config.toml
model = "self-supervised image encoder"
horizontal_flip = true
method = "byol"
mlp_ratio = 2
dropout = 0.1
conv_stem = false
projector_hidden = 512
projector_out = 128
residual_init = "none"
optimizer = "adamw"
learning_rate = 0.00087
beta2 = 0.999
max_grad_norm = 5.0
max_steps = 11400
final_lr_fraction = 0.01
Rows from block 2, named by matrix and row number. Rows with one number belong to one neuron. Each number is 128 + 24 x the weight over its row's rms, rounded and kept within 0 to 255. All counts start at 0. Numbers have three digits each. After the name is the row's rms in percent of the matrix's.
# fc1: MLP up (model.blocks.2.mlp.fc1.weight, 768x384), inputs 0-127
# fc2: MLP down (model.blocks.2.mlp.fc2.weight, 384x768, transposed), outputs 0-127
fc1.656 098:098125172065157138125130141095146142158128119170148111125123142110149140111168133148141131136135106144120130139103144118087169172137117159155130127138145110154114095168139142121134144113079102129136080122130136127132118199138118126170114120078149115179145073138164107094136160116169136118126116135115155160136128123113104105129138127124129132123167121163118134100148162095134117142115
fc2.656 098:115115126108126145188120091113164090095152113138138162095093082131129115100116148127134146124108116113156144125150137101138144056123102160137139084150133112138137170102119128121074155131107164136140114122100126146137150120084114122171114143125155093096124122151136136137113122126114124145082101096127113130128123133170136118150131129120164134146164145116127154128114120146142108089164
fc1.657 098:138105129161161113158097134154122095151123145134172090099117125116181127116138139152128175085115146153108103121154115128164145121094095154102079120106091119151121174155102128131073170121124156112150139121125136137137154089097129111109146117131126131140128158135153151090154129116138192106108145108126097100077144197120132092164097107139128116157126177152127139111122146113124155127150
fc2.657 106:097118106113144138152093106106158121190119129096130172133116127154060125123123125117119123094148109179137138107102122120151121108139126131105146132124111154109137147129163124105106104168141131156139151123135081117130110118096115162097137161114127129099178170108140092132129138154118073131140118131085155121094119122106119161118113120083111145153105153168145090125166112138149104093107
fc1.658 099:167083118139096119123105130119145084142099095125164097121149156133141095121114131150133145090148179097137157115138120156112111092113095134133129129132132139122120124154125104139136148112122127128119162148160128131095125094053133133124112138090089124090135165188135094097130103141107165171114107101119140114095137144135161156120163145119097130171111191110117113029074151134117118113126
fc2.658 103:118124141156134160176096105159155135116171134122182133112078137101165110152178109162139133095129120118156162138135152152121154104099100146125118140128144169106138106132139135157136145123130151128142122131152109109143135124116148164155140131136130133126133150115135150163111141101147131170137096131089117145079139106131151115180102103134172065105160152145160130110150118157155121167116
fc1.659 094:124138069107163146121131104120127098158124127119144152140104127107096154128147186124080146133141153112121113144132069154142126147157150138131126118122143102097131141127149084098101134145107127093088165078122123130118125129153114129069143124127143149133119150167137128127143113097122136101131120127159150178107130132137135143124154101117088131121195137199133179135138156155113163130110
fc2.659 100:130159142125134145119157150114123065081142086168088123135099146157149143122105195114078177150146141121111122155146124122148152124134108148154102084122137122108110171093085173141104102095101130115137094104150155154128123103162099131082101098096138111152136110150101130121158154132109124118146113152132126141140138139130107161156149110161135121151123067121134146140141079129184145166117
fc1.660 103:146162127125139112117125137136106122193137114147129103108124147167140119135112135137132138142129105139105137156159118152145151112079096150122098145134119142121157112133146120113110112093088086100106138138120057150151105145106106158110136151155108114135097137146116121160139098128141158166088082122103170162101151114091071144102140103107114154130117131159136156140169156132180158148100
fc2.660 109:099108139096135129122105132110126084142123135125133145129141120142093105095120135130113128137102134127109148109089104176156136119189131109152089108142108093147130170146113143159105091151146133135131112123118169117143124148124097113109079123118124135145120134162105122114156094145132086146149120152123173174087108097139118119159134138177082138121151114148148109117131129129129098099134
fc1.661 094:134107158134127133100119131130150128131096096116156117195127117139131111123191132132109151092144130134149097097121089141142151107168107125093079122099175122139143109148086120108105149123117136130178147142120130158194128184150130077146117139110141134112136111144140100135169141132149116131112112110145095148140149162116094105162139090128113151118131110155149080116139126157145109159135
fc2.661 097:130098140116115108150134103119151112102112120106141133119111100147138139114128122123131133100138135155133142137133116130126104092141135140135121123103112110094095158114150131162114143139117153157130121129134155119142109101097122093122108110137100097152164147130083134126120092131101132130126133131094132140128144157117114124171138133120095131108103165196140109137117089132188133155109
fc1.662 093:118156146101132115127146117127127119119118134185125101173116104111062144113094146115084093147097146146128125135101135113125151136133147143148109109103119080137158131113143133114106122088161089142158128118135139141089148140136148114148136123141133145132112151111120109149089110133107103091136165083137154168098104134120116118135167068125086152122180081129111167132109197131158106134129
fc2.662 095:095149124094134109128158179149107124120112129141117089171138095145149105090120167131143148132117138127164116143114126139150069158154132110145119130148112077151108170145145136200125132112160163110137099102106117138166151160171089078095094124160136191131175080146120150161107129107134151139100134109150133135134125179137122141113109135175119125118080155091122103132127124096098098163154
fc1.663 103:161148170128113085097175123162133134141092129110124091131121087128119139151128143124161120120141170116136131118090130091139132149143131114126153117130111118099204187122155108144118143157127115140113117117078121114136139138143124124123133152104118115116118111122104113126113140104107153142133158098094137161137100131161119142149174124134113120145111138107117149131187115160122147177101
fc2.663 096:120159074099126125126089137130146106101131110102112151113091115088110132149083106112130119126153117120160096112131146108132133110129128096090138119100146165108099141115144121148104160160161147139152159115166103169155129119121147181134108181151168144104109140091127172109110139164124128114134110149085126132098122134143130102153108117123094153139083163158092118103112161077156103129134
fc1.664 101:084127154161139154126089139126136105096104126073089140181138160162124116128147202129116100149118128131126161086134115118116117133168134145092179129125125161139128108090139123124108150131142128144152131140125126098132113133101157147208136106138139121088126130151110108161113114128075123100147142117101098122146132155161144107086091108157069133133151120166136090113108138094099113148120
fc2.664 101:131130144166109099116134181120081126104142133143097141117160162114072159113114132157138140130109160140114141155093128121071133084107125135121147164127137142145160124177124117148157159115141088128094103135142170125112085141147138135134134083112131127131119108153099149133185112145142140095153143141166153118126132118101106136079119148143150134130139106100116152163159129162122149130172
fc1.665 094:078100161175100104167141154128156156094091136154118142127152149157133147105151124107153149137129097160150081158204123150121173137170119105106138134126148162128128127143128138121168117153143132140127097108147109140134131126110100091102105138132120160142125126139082145109160138136151167095101104125122135135116140135138122143169130136154157117123138102126135123176129128175149163110101
fc2.665 082:141155193145174092125084099144121104173126112152135150105111142098095127102107164143101108104085137153138137137167087115099120145127089107148103140160137142132134128172092120096134150132126166168109093155130166123129141119142148147110081125113130131160117177096181095105147127125123144138079112157138157147151094096120111143135135144141144141097137100135126166132114123149101134165126
fc1.666 108:105122081119115129105153151118095134104102163107145141141146092151106123110162126139147173115148116133102125143170124119139165169136169100116133130148135107108108085135085131122118144095141126130102127106121115171131144161140145101140084143115131140125050123134141151112104100129120128173101096145138143084209084184126107134106115096142089094151115121143184157133073159143093097131102
fc2.666 107:101088140169116143153109180149122163150126110097147119115162110100098130140133163110128095134127090167120129114188126137145092121136178120104109150116128123145141153159153099100138122180145124143135148116106115102091115086096123121138145116108134102110171140104128085119137119137107130114114143107145112132186130118116124118105161123118127153114089168123107080105144127154110136091103
fc1.667 094:123092125112190139112142161118123120101120089120112122112140157106110173128134122151194121108140158163121136111121105150137146147133136180097159107134085126139098157132196123109144138116127193148216115136132108141107138112119115117181141149154169139088114155136109133122070095132115138090152103128106188112145110109135136105147117083135115113147095139155162131116123117121139143130110
fc2.667 091:137166120151151132131097172093116097122111134135085105152151142121140145115087148117158149122073136124109110122094123112116136145129112145107135081097144126123126118127103113126132155097084145119119122146134160115153182111144154118089106089122128093116104142126116111119149106157089121119083112121167162132143102119141160104121180134120152158113151124109080176135120120101116141123143
fc1.668 098:160093137144131103148127106128124141143118173114145139146102165115144142137122139129152130144140108127160184128131095103147163151119128132134121136151122115115122109151110117134083127111147183103183148146091098155142119136065098103119141126081125125139134147130136113149153092130117154119122129139160163109134146101082119130170063106183129163130166130139159127122145131125173166112140
fc2.668 103:141191144123134115160122147130122074109122114148104120156119125112111131111136178151102118143100126145142172141150113148128105091150092114134125142131153133097134159121098139143118125097148162122112119129124197145122130147169069103101103103144125114179165085139105081115137085143148128141151124167118141128098160101156128123127154120172131123115133127150104113128100112148132106122106
fc1.669 103:118160141148104115100121110113186113124131147104168092167147122123115110154201169096087142155128119155109142140157135142134089118122110163125164166148128093150108122074125123164131114163128149136132128147146148064148085143158147100134118140162179090135083130111162129160137121156146112122138124116125110133112136117115167103110129144138115094099141103151091144089167156146089092118155
fc2.669 090:121132134093137112102109154112101119154136140153153153115079109025150171132109136166152145159079138074122147132167057108125092109112072099110073156167080069127131125144116129116107133112134134126104136141088105115083112092134141102160116100118138094114097096129128140115149128139136150111146134149152138109098159130143115124113114153160135107131146117080130146153140184122096128095159
fc1.670 095:161165098152130110175138111103070102123128128155088143173092114118110143209130151160162098164105117108108127094139148139124172125098116108088145114126081152144156160129117162117132097128154122119166111152107128132093130098150108104101116137097132084104157126128112120120100146133110127173114145120112136152152100121168135123098130127125125126143144164165135122145182176154182139100141
fc2.670 087:143104111074137154152133134104144159105123114082150141104179133149153159113090155127173145099120095096130128100172138123107129109133060120151142106086133160127135141076121145135160146118125103155125129113093116118089111082139110105167093131079098109145146151132114099121129081140146118106119151136138152099143173116096135140120181158109081165112111108116109086117074179117167121095150
fc1.671 097:148140157148151156102142139098141133151124163169113145132114087119173131120120086105165096124107150119124156094108150102158143131143139093177190149092109125110129067092113134152125137161102116136180104113137138155117145120099159147153164097080135126155107113128137096093093148074099085117123146088114181138112105120130127127140138113122104137140134147117128108128124132151128130185118
fc2.671 088:139132132102133105127149133147126157101146133130120119116089116112141121140116148150145152171150166110106109148110134071136137164070149115103137117115092169153090136131083127116123139098087177082161125120179126186144152125165118175169133139123131126135109121081161156133119145090150098078104132138144113125160144139122109093108132092104138115112154172088102128128141136112119091107115
fc1.672 099:105122111157101144179099123127123116149120162129136123169181107127136148141123144136150114117159130115122132127089143121095153123147139145108105118125109151100150143142100123116122131120124097135168123108107149133095136163137123098116176119153149125131143154116104117102119132096142144083118128092107079093099141182122148111116128095141099141090085116134158106089106137152114142123123
fc2.672 099:171142095155149137090171116118124125104096122136086132146134108152110157102125154108117152155110123127125130149143126140136164126146092159135100112105184119109128138151104135094106128110115118099146086124155134138120165107097152191093139112091124153117099098133116142162139185093123158152124086092165103134122122117139163137153096121150136099145142094142123139156117100135148104131119
fc1.673 092:133172108054089139110082114114141119094169153166087138128122140072102158153153136121147168124142131148142152149149084117139108135122144158083156101107144128183139148179127144139118174138160102112124189173127159112150181169177122093116153133134122126159112129132116150179106078126174146090104126123140092128147140130139096110129159112153111165144190135138098139077131169093104141123135
fc2.673 093:102135108138115112112142130112133075064137125131117125138119091173151122140127153109146145072124139129114112161148140152174138122127081148147111108147158147128101144140089179143128133113125126122144086150168162181119107100121136093099084122110115110147117151143134149127153139119134152131209114141138097109135147141135095149134111053144160121116111112162165140146153112149143071155108
fc1.674 106:136166136127095121107167069158119100147116124144083161164112095111103126140108102121148115140104142108132118043169127124062114142136137151104161124086132158165128136101088150119125160088138111138128139152127114118133141105149138073130171145157130107156124122136101126147114135126136148167088127148141115117125123153121141103095124110100081115129171172153104119142161113092143139123110
fc2.674 127:118181129095156133125109138142149108153148132110136154095107090158116146087128132150146128127122142112114104103120122124162135104173158128113125145119125174068163138103122141168079129105119134161130143112113073152148122137130127145096106128079118130114107159102102166137081134139097094111183129147100139140087170157135085120147162124162125154144080112149142101113105133136153111124109
fc1.675 094:098140136127115212140157149134134171132129145148112141102123132125180165118099110136106097135136078150123118097104122132118164100223149143118174121126120135140078142117168135110101104138115127120096112189128116161150135114090110132110138141154109092155112081097118125163166125123103129139108133104076135163136096104110124131123122109128114097136126159158128161117127161145160159096138
fc2.675 083:145177116121139153090108096110126130126157140113127088122156114116109133113113134070141124175152172089172131142102143134118102146146118129135150141112114123099123116170132163139128118090079111114139129116140094136122145153087140132126138137132091096121151112096111153137104161102141117101122149158123121096139077137098139149097110154104129126106084105141137095085105132166181146175092
fc1.676 098:125157153167116180150155099133148148139084157162085143163102143129137159133138139126061096086139130130126114127120125190100135142149119099122120141099096143108112103099118156155083143127099121134119154093141110104107147124102101131165100107145141093106154156130103132123173160107158123098115083126102069099110107116115109112196098127113083086127126079133122080098148156184142131128088
fc2.676 101:149129133140094121131154091099123098120098111153116100119150127128118155146140116146102126139110133145110129112144145119127135117077111132158161102113123124131108121106115097147108148105117134105105090125139137099100129109093121104080112109127123136121131109186118128144136111153095145113103130112153159103152083143127141105109161135121109182128143145137138149116143136105161131144182
fc1.677 113:160157140125125155121121146106146088128121168118105126158118127124146140120125150094130135119119124114148130113113108142139129082117121130168113151115106140142131139105134108104130145139112118114121125142109097128112165125128194154130154119162109139071125156152154083140140115107127111088141171123160130136153134153128135089116118060080075162096157107139109157078140176138105092134144
fc2.677 139:104118131145128101100097140139113159153152100101123090145150124118116138119127098135116091095154091135107100127141113156151089144176177085103136148115104125112147142148165105106148129148138111132111135134131116072120140161129086081123157132132130096107165157145133092130135075149131118112114164120122131110141104173140121127105121139106105131111045118120125098102129150090077131092138
fc1.678 112:145156136097119119123128075111129101139116120117096124115104084125135104154159122110139085129098152103115080119131119179165092115151141130144168093124135107160145107100150104116130157138139086105126174129132159132113153155138138129117178129089111086153129171134124128120128126087109091115097139129085142155124113098139120135103100068158102165144169178100146159138121160088127165138105
fc2.678 131:124131133136165125138158136121111123101142118098137134143134155136139072084113169161120171150149151133126127152134142136129106141139096142111091128199138125150111130156078151134142088121174144094126130112090156116168108121177118181106065138110161176172083152104123129157125162103169163123130130155128126156176130107159128121149089130142166083127122101130139132138152140137146104183088
fc1.679 105:119175160130150161070152077129141114117142136060093094096138141107114065120153119075091125124120158122077147109112120134122127130139123132114157088122133121151183146098152130134145139141153097160152123149169113111123156159121153105157136108104138105113136159129143105128123098098100137093104144120116124200151114090127136098157117086159093148108176152153143133121132109149124130153133
fc2.679 113:114110138167170116124137165127110145121114137096130153151120137111151097120106168198146102145184150132140084146130127119135129133131066115098086161127118123147144143117100112109147135101145145083159174132116130134168099068159146202145098133104133155152150107077103142133131155108171157059105140145137128117177159137116122135128112103140151110132127127110167109138153107151107096171095
fc1.680 109:161103101132104143164112142171136125111127095129073124118143133129089060110095150091147124141165109103076114151116111187099117126202128129151117066105111137169122159123151137122147139118161092150155088119123091146122165099168120090132167161122163117114145154136081115161123113123073120200108126120134128139108131090123114149119133098126121108125163124147146145142170157150121120138150
fc2.680 106:134108140147118149140093162102140147150145108122163147107117125144114096131145125174139104111098146142148131110146123112142112114140125113112132147120118206113115141088150158153109145147142150192164143108097120165156147115098124135122112130092116141145110157079119095140078147117139109084132160167076121124129147133109106125154150116129145125120110132142171075097161117118128125130108
fc1.681 107:082109150139079169116138127145143099133152120150101161088156143127135132140125148154095106158136110124112158103117123090119130159116173136139145132173150134127103156132132119088116157142127104107156155098096142148123149100071112127127155149131087147077170154122166145132101165139092133119132143164105142141108150131124102133159134126157149155107125120150106086125127118130081123118142
fc2.681 101:129151114124114151129135084106118129135135159099101100137140124111105177151111168082120140147142129132123092144148136135130163153169110171149160102129156138099124134122138150116110144119095122139145118107150113106135167155119138122049124121121081128118120126154134139118149132145082136162136127113162108155116115128113134094135112100154056130134125094142137122155105100132125155131102
fc1.682 102:105145130142137160121150096130120151119136110083140115120112131105104117133121103127148135161112181111156104136145115094145153100120142159126112126137115176138151114142161065129117131149162109098141157113090104137109104120130115106083138133185129076082175144147087099138149129133070162093107098134165139125125149131130120151089124108132110138136103163163161098103116141120122113136154
fc2.682 106:125108096128117126162139109138163155129146144144144089130166126157158177120097151080153130168120157105130078117133132124118144170131099132145161102062149107125071144128127144137125149111116162159160097121128147120101161133080129073150137146089124066113141097172136101148128085105088132153102109111151128116069136154111113113112151142135065136088115096154145139140097112109147135127123
fc1.683 100:133067172139143114118064138099099129119064139126135130127145184133132134104160192118137114145127114147109131115175126138154127153165116123111136104117141140125098139166131125109165127128138181125110142125117154165128101131101118146140123162168154112104130142138122136122171097099094114132127130149130107075147143147112109142105124087118070126136114115155167117115163122120110111131095
fc2.683 096:156133143142106158120121120142113115111150149180141106145143124138158083124110125092161124126106144141147134123131141101144131122172160125192139108147161136135071076124137129109128157144118142128121078146156161075130119118150115113098128120157130154135120148161150126144176136070100104153113119090148141136099069121109177142145146138116110104118130090172140166133145068099138160136131
fc1.684 106:130095135191150190120146149102144131135122137134154116133141140118137140107118056156092127116109119127093078158135126140083112137151127147133119157113138102125155141074103095133113109113145157177129184112147119156130137137088156104103156128120113120107099144172149098138122087123067150073117155120138161138188137129136080121126146109139116109099148161125101134131111128177110149127133
fc2.684 101:114126107156113156127122119124174163104110136124156112132143122150154117133128132099125121096122166116171157157116169150105173113129121117158167121100149182152117112116106152092107161133089158134162098119152126116158151146138106151138152138129168129158127105152121109153143161101076154167082094107136115151156065108166115101176118105122107083104198119167139127139088131131185129158122
fc1.685 108:135099113150133092124130142120145127139115128135103097146145097092154109079182138147103151144133149102151175151127113120075143129124118126146084070119114116087127179146167063116106124189114174114125112133079111127146148152133078133162154183147117125153161126164126119124092084111157143105091129163144119144135108125138110114138156106099120116137050178147105093112105132132153149129158
fc2.685 116:090100139159133110109137155115136159165120110117138086151132118113105111130129115123077102148148097156099112145120123161172120127186159161167096150148122102125122119155141137128125115163138127082104162119164124077169121193157097093091143144120114117160134165111140138107110109129098109111084140157108122158141139112092150133100105140124115139118090114176171112159149128091119151154105
fc1.686 115:104116126122123100168103162130086162129111154149097094145125123124129129158179170157097126180108092116110163147117141110090131139093128132102162095138136117110180155166050113115098137105151110157146121144103122105113156136132105119112159115090079140120121134124081154125047130152087120158093148128112139099112086152116085106133138103104127092117136124130137135143190137125166185117130
fc2.686 110:092085123149117129166097104128142153149126091129145135119139130137136150142157086114104094063169135133131173136155119136148106169138148153157123113132107122139106101122162127108126110121135105143101147135123110106108129144117084093164133134122112099134156147181150084128178125140102136148114130141123138107136128153090090129108115142139138124145107129134124067113099152163109116154138
fc1.687 095:086125126133146153118075152124180135130166132127103148121109109131082123163113123132134137146102178114114144144128113131126137092133135161117121081113109138146155109138106089135126124117134116073130085154142094114134141132103126121118148052153160135107156112127158120109121148148179161165126152107079121142117122118125123149146115118148089136114160118189158111086128128155134126130094
fc2.687 092:121154153118120142118141145117138136089119131063106114111145124134101095125140132122095165146161149141081122094116138122142195127150124158118147125111128130099126133106114124136150125126123124099151135124122100130148141082094113154090130125105134103108147141138105116137079168167114145128137112133151122159170136102142148114120115134100143135155179118146157145164118107172166144147100
fc1.688 091:085131129100122104168113096149110098101088101112114115163088133157138132133135146121126138114161059148150123130100098175157107099196180090108141098090130125126108110128103118088142103077100138126129136194140154135092124136134134099091112159121139125111136148149166107177161163101126126123092108114113053117128131157106098126102134083137125114135134142138136124143123109110134141121181
fc2.688 089:140173093161130150113120098144166063115166142130131107075149115077153130121078170075122089092129170135170144120106127114115109077165126131146135136123144142131096123203135130147125141124123135109152082120144108092127178104069108129119150165075158151161157155120142136104113152119064131172123137146135095130154103149093146095119114119114092176104126103147119133116179142148154131160157
fc1.689 103:123137146135111130168127127111114131126124120128120127152121109137097104115088150117085101154152099111095153103111111095123151165107103137122173123103110115080154119135114101144128132130140109120131160115099112099093091118113143165127128094166165129114131091071137124160121130158130135095118160106107124174108169160137189141133134133137096148137145114139147156080114135109136125134144
fc2.689 095:083124096138122160098164074133126114106124155091124141099124129137140160172118161101142119163142122141120143087099135123147145129116095160089161181120136112105134115073115146113104151131163115107165138146145128147142127125125174191138119154110128109098104072096146189110107153145153144119151101168123131143158101083103162102099105122104115129113124111122158101148158133131117107092142
fc1.690 097:111132129132144126136127115106111082091047118120097095168117116132142138140119101133109138112171085103158114156114104177133080080135149128156116127149125161162140155101131138122086136165106165112114116156032161127085124152086110108141136127180169122120142123145155099151163117147161136129102141111158093151123161151161109145125121148100132151112181132148172105105123117141103164123166
fc2.690 086:149114110119144123102122128122083157126180133095139104136167135131151110171123102110141154101129108129145127132075112171120138155119118105093121135106088096144133093187124098143115104148125115113142123122135149132138128157153143141129112157145099104142133111147139104127124154126130098122132098160063148127117145122128143126146117147135133081130095129135124093129115150099098169124106
fc1.691 086:165137140103135088085090166108106151127111116147135110180087128164137088118096129160120146150121107106139127166140121106139113138107098120144084092144098104150151098160165138135085119099117132092122108105085157132131098118113126133116104133099124147117144122142157140104107086145188135126111142117116135135123117148125111125131091127136120083114139153154128126113099125123127064160143
fc2.691 071:141097107146168162132135142101114143157100103142102127103157131167152152174145147131112132101144174157110141146131105138100141123124128145191134140166137081139154120122136135126133153152114109087111129147118169167118117136102137113102148125100099135099099140106115123110129122149132136125159108120190150115091145139110148104110121124127137116123128083173147137071140073146119119126114
fc1.692 096:108115101134131123121127137112122157140124103156122130131124135132179142142163165177130161134114109156113170145138144090128172145109155114080145095102090154123121159134144165130131099142105135122116092132122113137127134119128172128127106160147138092102141146143171069125067110105047131152169124086145121123137058126120083139118138110117169124108104131140161165100111137103132135149129
fc2.692 089:083134153105135087113130128106141205123123099135137143112181113076109172141139130136131117113108118093116075091111139142141157157150149145107125134117149117143109130106122088115148154156090117074149132136119125134076147104101114153109131132146099093139138115105143101124111101115105144094069112131155134091102153112133122124119112122075102142076189116143110138143094157154129139171148
fc1.693 104:102148125101167122123130162132144065106177183145143090144104115162111129133085106095117127102112144134085131167148093144101113122125131164160123123115143103130117115107111130118117130146126170135099142118102170124142109091104130132127117139149118124092116133135143165173151128196142127152146173099132069095132095144144124121141126106115123108137130136167098161122144137144114097076183
fc2.693 101:130153152129111066118160129124083078106152143137101122141130182137119104092085153148093150150135162119102137129126114077135139121134093151126097145174133122135154135104096144119114095104132105059104122092105169148126115102141162125115141106145137120180109133116132157118171148178155135147153131161141126100154146081122136112109140121160203119141158132121139110132176160108117140135131
fc1.694 092:079123128152132120124093152155128136166106145139078127137103112145142153112184132103113113119113140118090133128146101137154083119140120099158166093104115103114105144126119133130097145122128121103158128133111111130116123122130128101119166191148151101154118118128106184141120158133115116203126143131127098145128101133143130146133122150108124173157081081160059142150133134155105165195145
fc2.694 097:156134146134117126120134087146123115088145116170143128093060161139118105108136150120175093137080117153146155100116106115116158119115133148098119173129113183116096109105104091133137133137117143135138114133175153190168149129144193186147130123185109141145122118077161158122128157126128099127154110136138135151117091113159173125157104102166141149122151145130096162112122136091168168140114
fc1.695 104:139122121136131142150120150111079102133135107112133121146120157162136185139162147132139091137140116081124073142155113134105100062152117166107108134128096154156131116155112115140102135098103163113113141153158156168110104106105152118115149151106105152159115089121149186138144113149132161120077108132106136121108161107117094163164129134161130072107122162167130117141085152108172181099129
fc2.695 107:105120134149150131132120151130121118166111141125141115119117150129115156146141113125097128191142145150088145088127117145141092129151169118122123147126112103173147162186161144109114068127159063161109170141108091120104107174115106071089134103117147149079156168161139109118121140162131119099127122124141165147146106153112091137096113132113085160116087124145142092109159109140073121072121
fc1.696 099:146092096102133172115127149111151132126151137138126116129140151135135145147161154126106132160137159071139116114161133120099125144158102138124167113160130110162113131135140099167121144122136133149136112153135104105158118125137114090145133168144116128156142095111124176127125119101116121125103154144116124136131161093111142139181115124118164096112131109172128144155097093118077113143131
fc2.696 103:105107068158152120092148137136137145154134156118140145118137092123137129128122108095080112117127100113132098132138101140155098139159123142086121106138106107107122103173186160108137136145132091146123112139173071128115105146051137112121137142124127146123160165160147100153104143117142100109103132138107092129147115137113120104157121116110092138154103124128157152144132121136067137148116
fc1.697 111:111092130136092130106117138150149111129153128133147108145159135118120114132131073098141134077139125097098104138130124129107159130112092117165119112062086153114127112166108106155103132106127085159118133172125154136121099154161123138138135123134150076114102132195108149110076132124188124147127116112120159105130152145085120120129133129127119159184111097156140078110127131146129117124154
fc2.697 103:129082133101094144158107103182119148115134109165158162130082162163078115147176108134116102136112101098144187140083102106127148151123156168142120151148124130131121083119157133101131157121139114106146121132146130121124149119115189151141159119161110123131107137154178097086158134121116097141133106058096171150141136080120151121136097121121153094119151161162113126177125160164117153135116
fc1.698 097:149137123158097165156114132127115131148123147104111156129136103098106176144146073157139145145122146152118131090108128135142118101120158120109142155116142141136144144133150133102127103108153106135111129146145133147121116145130133112123168082129108082102158121139149136170091111119077123136157158182101094100110149116143151153080136113189151110087124117094158141158113116112121123145111
fc2.698 087:111140055130136127102171099136148100137152140108132129137162150086127106110123115104150125132168120125114090095158145131143142131114143132145166118118108108160114139115151108158093152123122082136109132095088125103143129119112098134144145154141125114089117110133108129136150137108082155140138130096117072147146079145125139142116151145109087124120154118073100117133176140124124138124152
fc1.699 099:132110152177167117155129140104144137112099141163135153169141159125113109166182110106120101073085150086107083129119143171117132117130099145122126127128155095144117119119125103097140127171114123155150113114123102147147096131096134099160117086144165100140123132165125125138152165087134139112152151118157111124095138157110095141109119092109098144108074134127138141116189096127139141128133
fc2.699 096:166125149130116128160121126145107114126143140180131111132125122118110113125168137102092114129106157138102199149138114104098126126126166135158168116147145091138109141137172127103160158108116123121125106142154176100083110091105132114145160127131165134143147130188142136133174131081138142127061145125151122147145128072147139132127098166139137112131146110113121176101120059148117130138149
fc1.700 110:092141184130121123117092130155149143113155133141131112125120142112097151106144157138133146126125134109111167134122114118122161112162124151107133116075115084114110104152138138115107150154126147161146139170124117138138100146146136145142090099168145140148122137138158131151145137124115111100099125129122105110157138128115093138093092116088126136074110128142138109114130127148153162146120
fc2.700 113:111101117109133149121140125099153131130117167124120137149123121169132156161147129104076130095117124118122151100116155152140167148139138150158159139148130128142147105150133149115081161125130119161135132184111151145134092158094129128118133118126128139070126177173149116142148146114111128172083123092137086133150141116099153143175114118103143137156111117136158101117125117179121135134111
fc1.701 101:123106127168153139132112119114093159132127133160122109149137158123140120147137147122105201127096125149132125122121128094128158150171129114104123094129151124131175109122105119091137104123135133147123092148099153140139102163153092140117156186089103127086158119128085139182098117174089131126108082116104143188116090125131074112132088077115121148121169111097125126114153145093119109122144
fc2.701 093:121158134130108162139159141122136106112136109139105108134172105147124130123158154090179110136059123115147106106117124156152175178119181137170118108077160173107145157125122120167150137098111160108138103114139141153155141129117088110121110116146104095141109071149130120122066133120095153146156113119114124163113123138127121121145162153124123123089146151157110151106118137149155132111127
fc1.702 103:125144090092179149106068131109136149132120120114146153123110140088148126172107155146146149116110134126141110140149122159127140152098104127141142157156154148122190150100168117178119161106121113119137132127100137106129130122130134112142165110127123163148135119173131128112166158115099118125109151107096117162088130081101126136160112149116143128113142170139157164091139131114130151126154
fc2.702 098:112100129153140123114138093130135137097093145161124134135144136146129136159118101109095126103122106142165131109145107138130126114097140092121109120117119130096158102115133131095099149173142091167108161146150114131100107125118152111126128117107144129082113180136145167120118087153170134165084145129120119098142141162098099166095164127102120120175087118116114095131097110128098125134123
fc1.703 097:126125133127103119091125148117139161145154109112154138121143126124084108128145107094129119114164112127143117162114122126113140155147172126126078132111115140115122163064102139162122090093126165160144156148090139122116113129138163101148142119167096132134117141066168149129127061131120136125122130086141114121137103118128108130162136113157126113165155173133094096152133147143122118097135
fc2.703 089:159125120122113151120133096135082125104093115145125100108083159098100103125062147097125153118103155140124140128112128158165141139102110131128121108163169118095098106132135102102113117142134121113127143172077128117121114102119148108141137154144095068166104150140117131109128187145133167147143134126151126134121111130154136117120161123137114157120176135114117146133153163096130136144120
fc1.704 099:124166084073131151117124148116147124135116147181191167094155137052113151104157128112108128173112126110143132142130129111116134137144125139100088157161133164161149106154134164173090108141123163122128107130113139096123113158126131129131101118110130099079120152135154095120116162142124115142134110152146141118134146159138097127165147076136141158140161080148101150122173148090118090115147
fc2.704 095:165147114130106133069128123130101102141098157124110124121063148128125138092092126134119144150111141150078125149148115116129119125120146130165124100167122073137116137094102091132147135120133109115108104146113183160145094143162146137115126114085126158145074115136110156133115188126142130127145121148193143133127114104101109128115147109130117132143098118090144118146134110135129147140136
fc1.705 110:178153137121076126147077151145126155143168179151171149143140117145140099164077160109099112132132110101133133150170122149104166159154123121109124156137125113131126173122115124130102147155155112161080131127087101119128104131123118117150130104126127150156116106121135170162101102176173148090092124093198133138121121124109134144153146129134126136135134122163162136091145157106138102096100
fc2.705 111:164117128118096157138145170150132143123142110127104124137119132133133097114149142131189122102170152141179130144118124101084126113098110120140139093121153160073134135098139113127156119123143149090132132112160146127129127081163132132157157159142135109147098105085141126132158109103127170104182129143123080134137165114150116148088152117142163105139128148092123155126139109126150135151094
fc1.706 104:134109129149086126115131107138123117145138099128097151136112121113128147126128088134144114107161141117115113142131146141126122159137164129140158127124132150156162134062127133144129131154140156105143165146114093091143122142144099193164105120111138139142145107130163177135070148071128105167142115159077095141131126093106143124120155113155134116124133137130114061169099111139143194169114
fc2.706 090:102147153139081096104115134138131111134146200090105085132136158126124113122112144158124128154108140092145097123123109135131123151102164126137096133170060111135117101134076108119138126160148087128109116151145113134153111188172115132149105121119107135143113156150090175151131131091152154096143129153085116156169122117100129163138183089137112152149039156110153111109138158120103165131113
fc1.707 099:166077117131122152136078094122096120150164164137126119140107081132112150116152140081125067151107109106130132112131105154145120169119164102140146097133126178129131115089103090132070140115142115086104139133124121159114116137112109137171115127120144112124142101087097122131140122151117126121130162135104161111074141086146128103127119054130160119132147183139161138133137189113133133135150
fc2.707 110:128157121128142124107134106139128105109138143107143135105085098144131093108110145116109098127161131127151122125144117130140132105109118164157105152126133122124095115075080147096113130146129150102148114112115137128152123147155119186122093155132154135167109153092158171143116178085121139169147117170156111171154130096147143141140155138196164109139134093120133121166167108134127089150106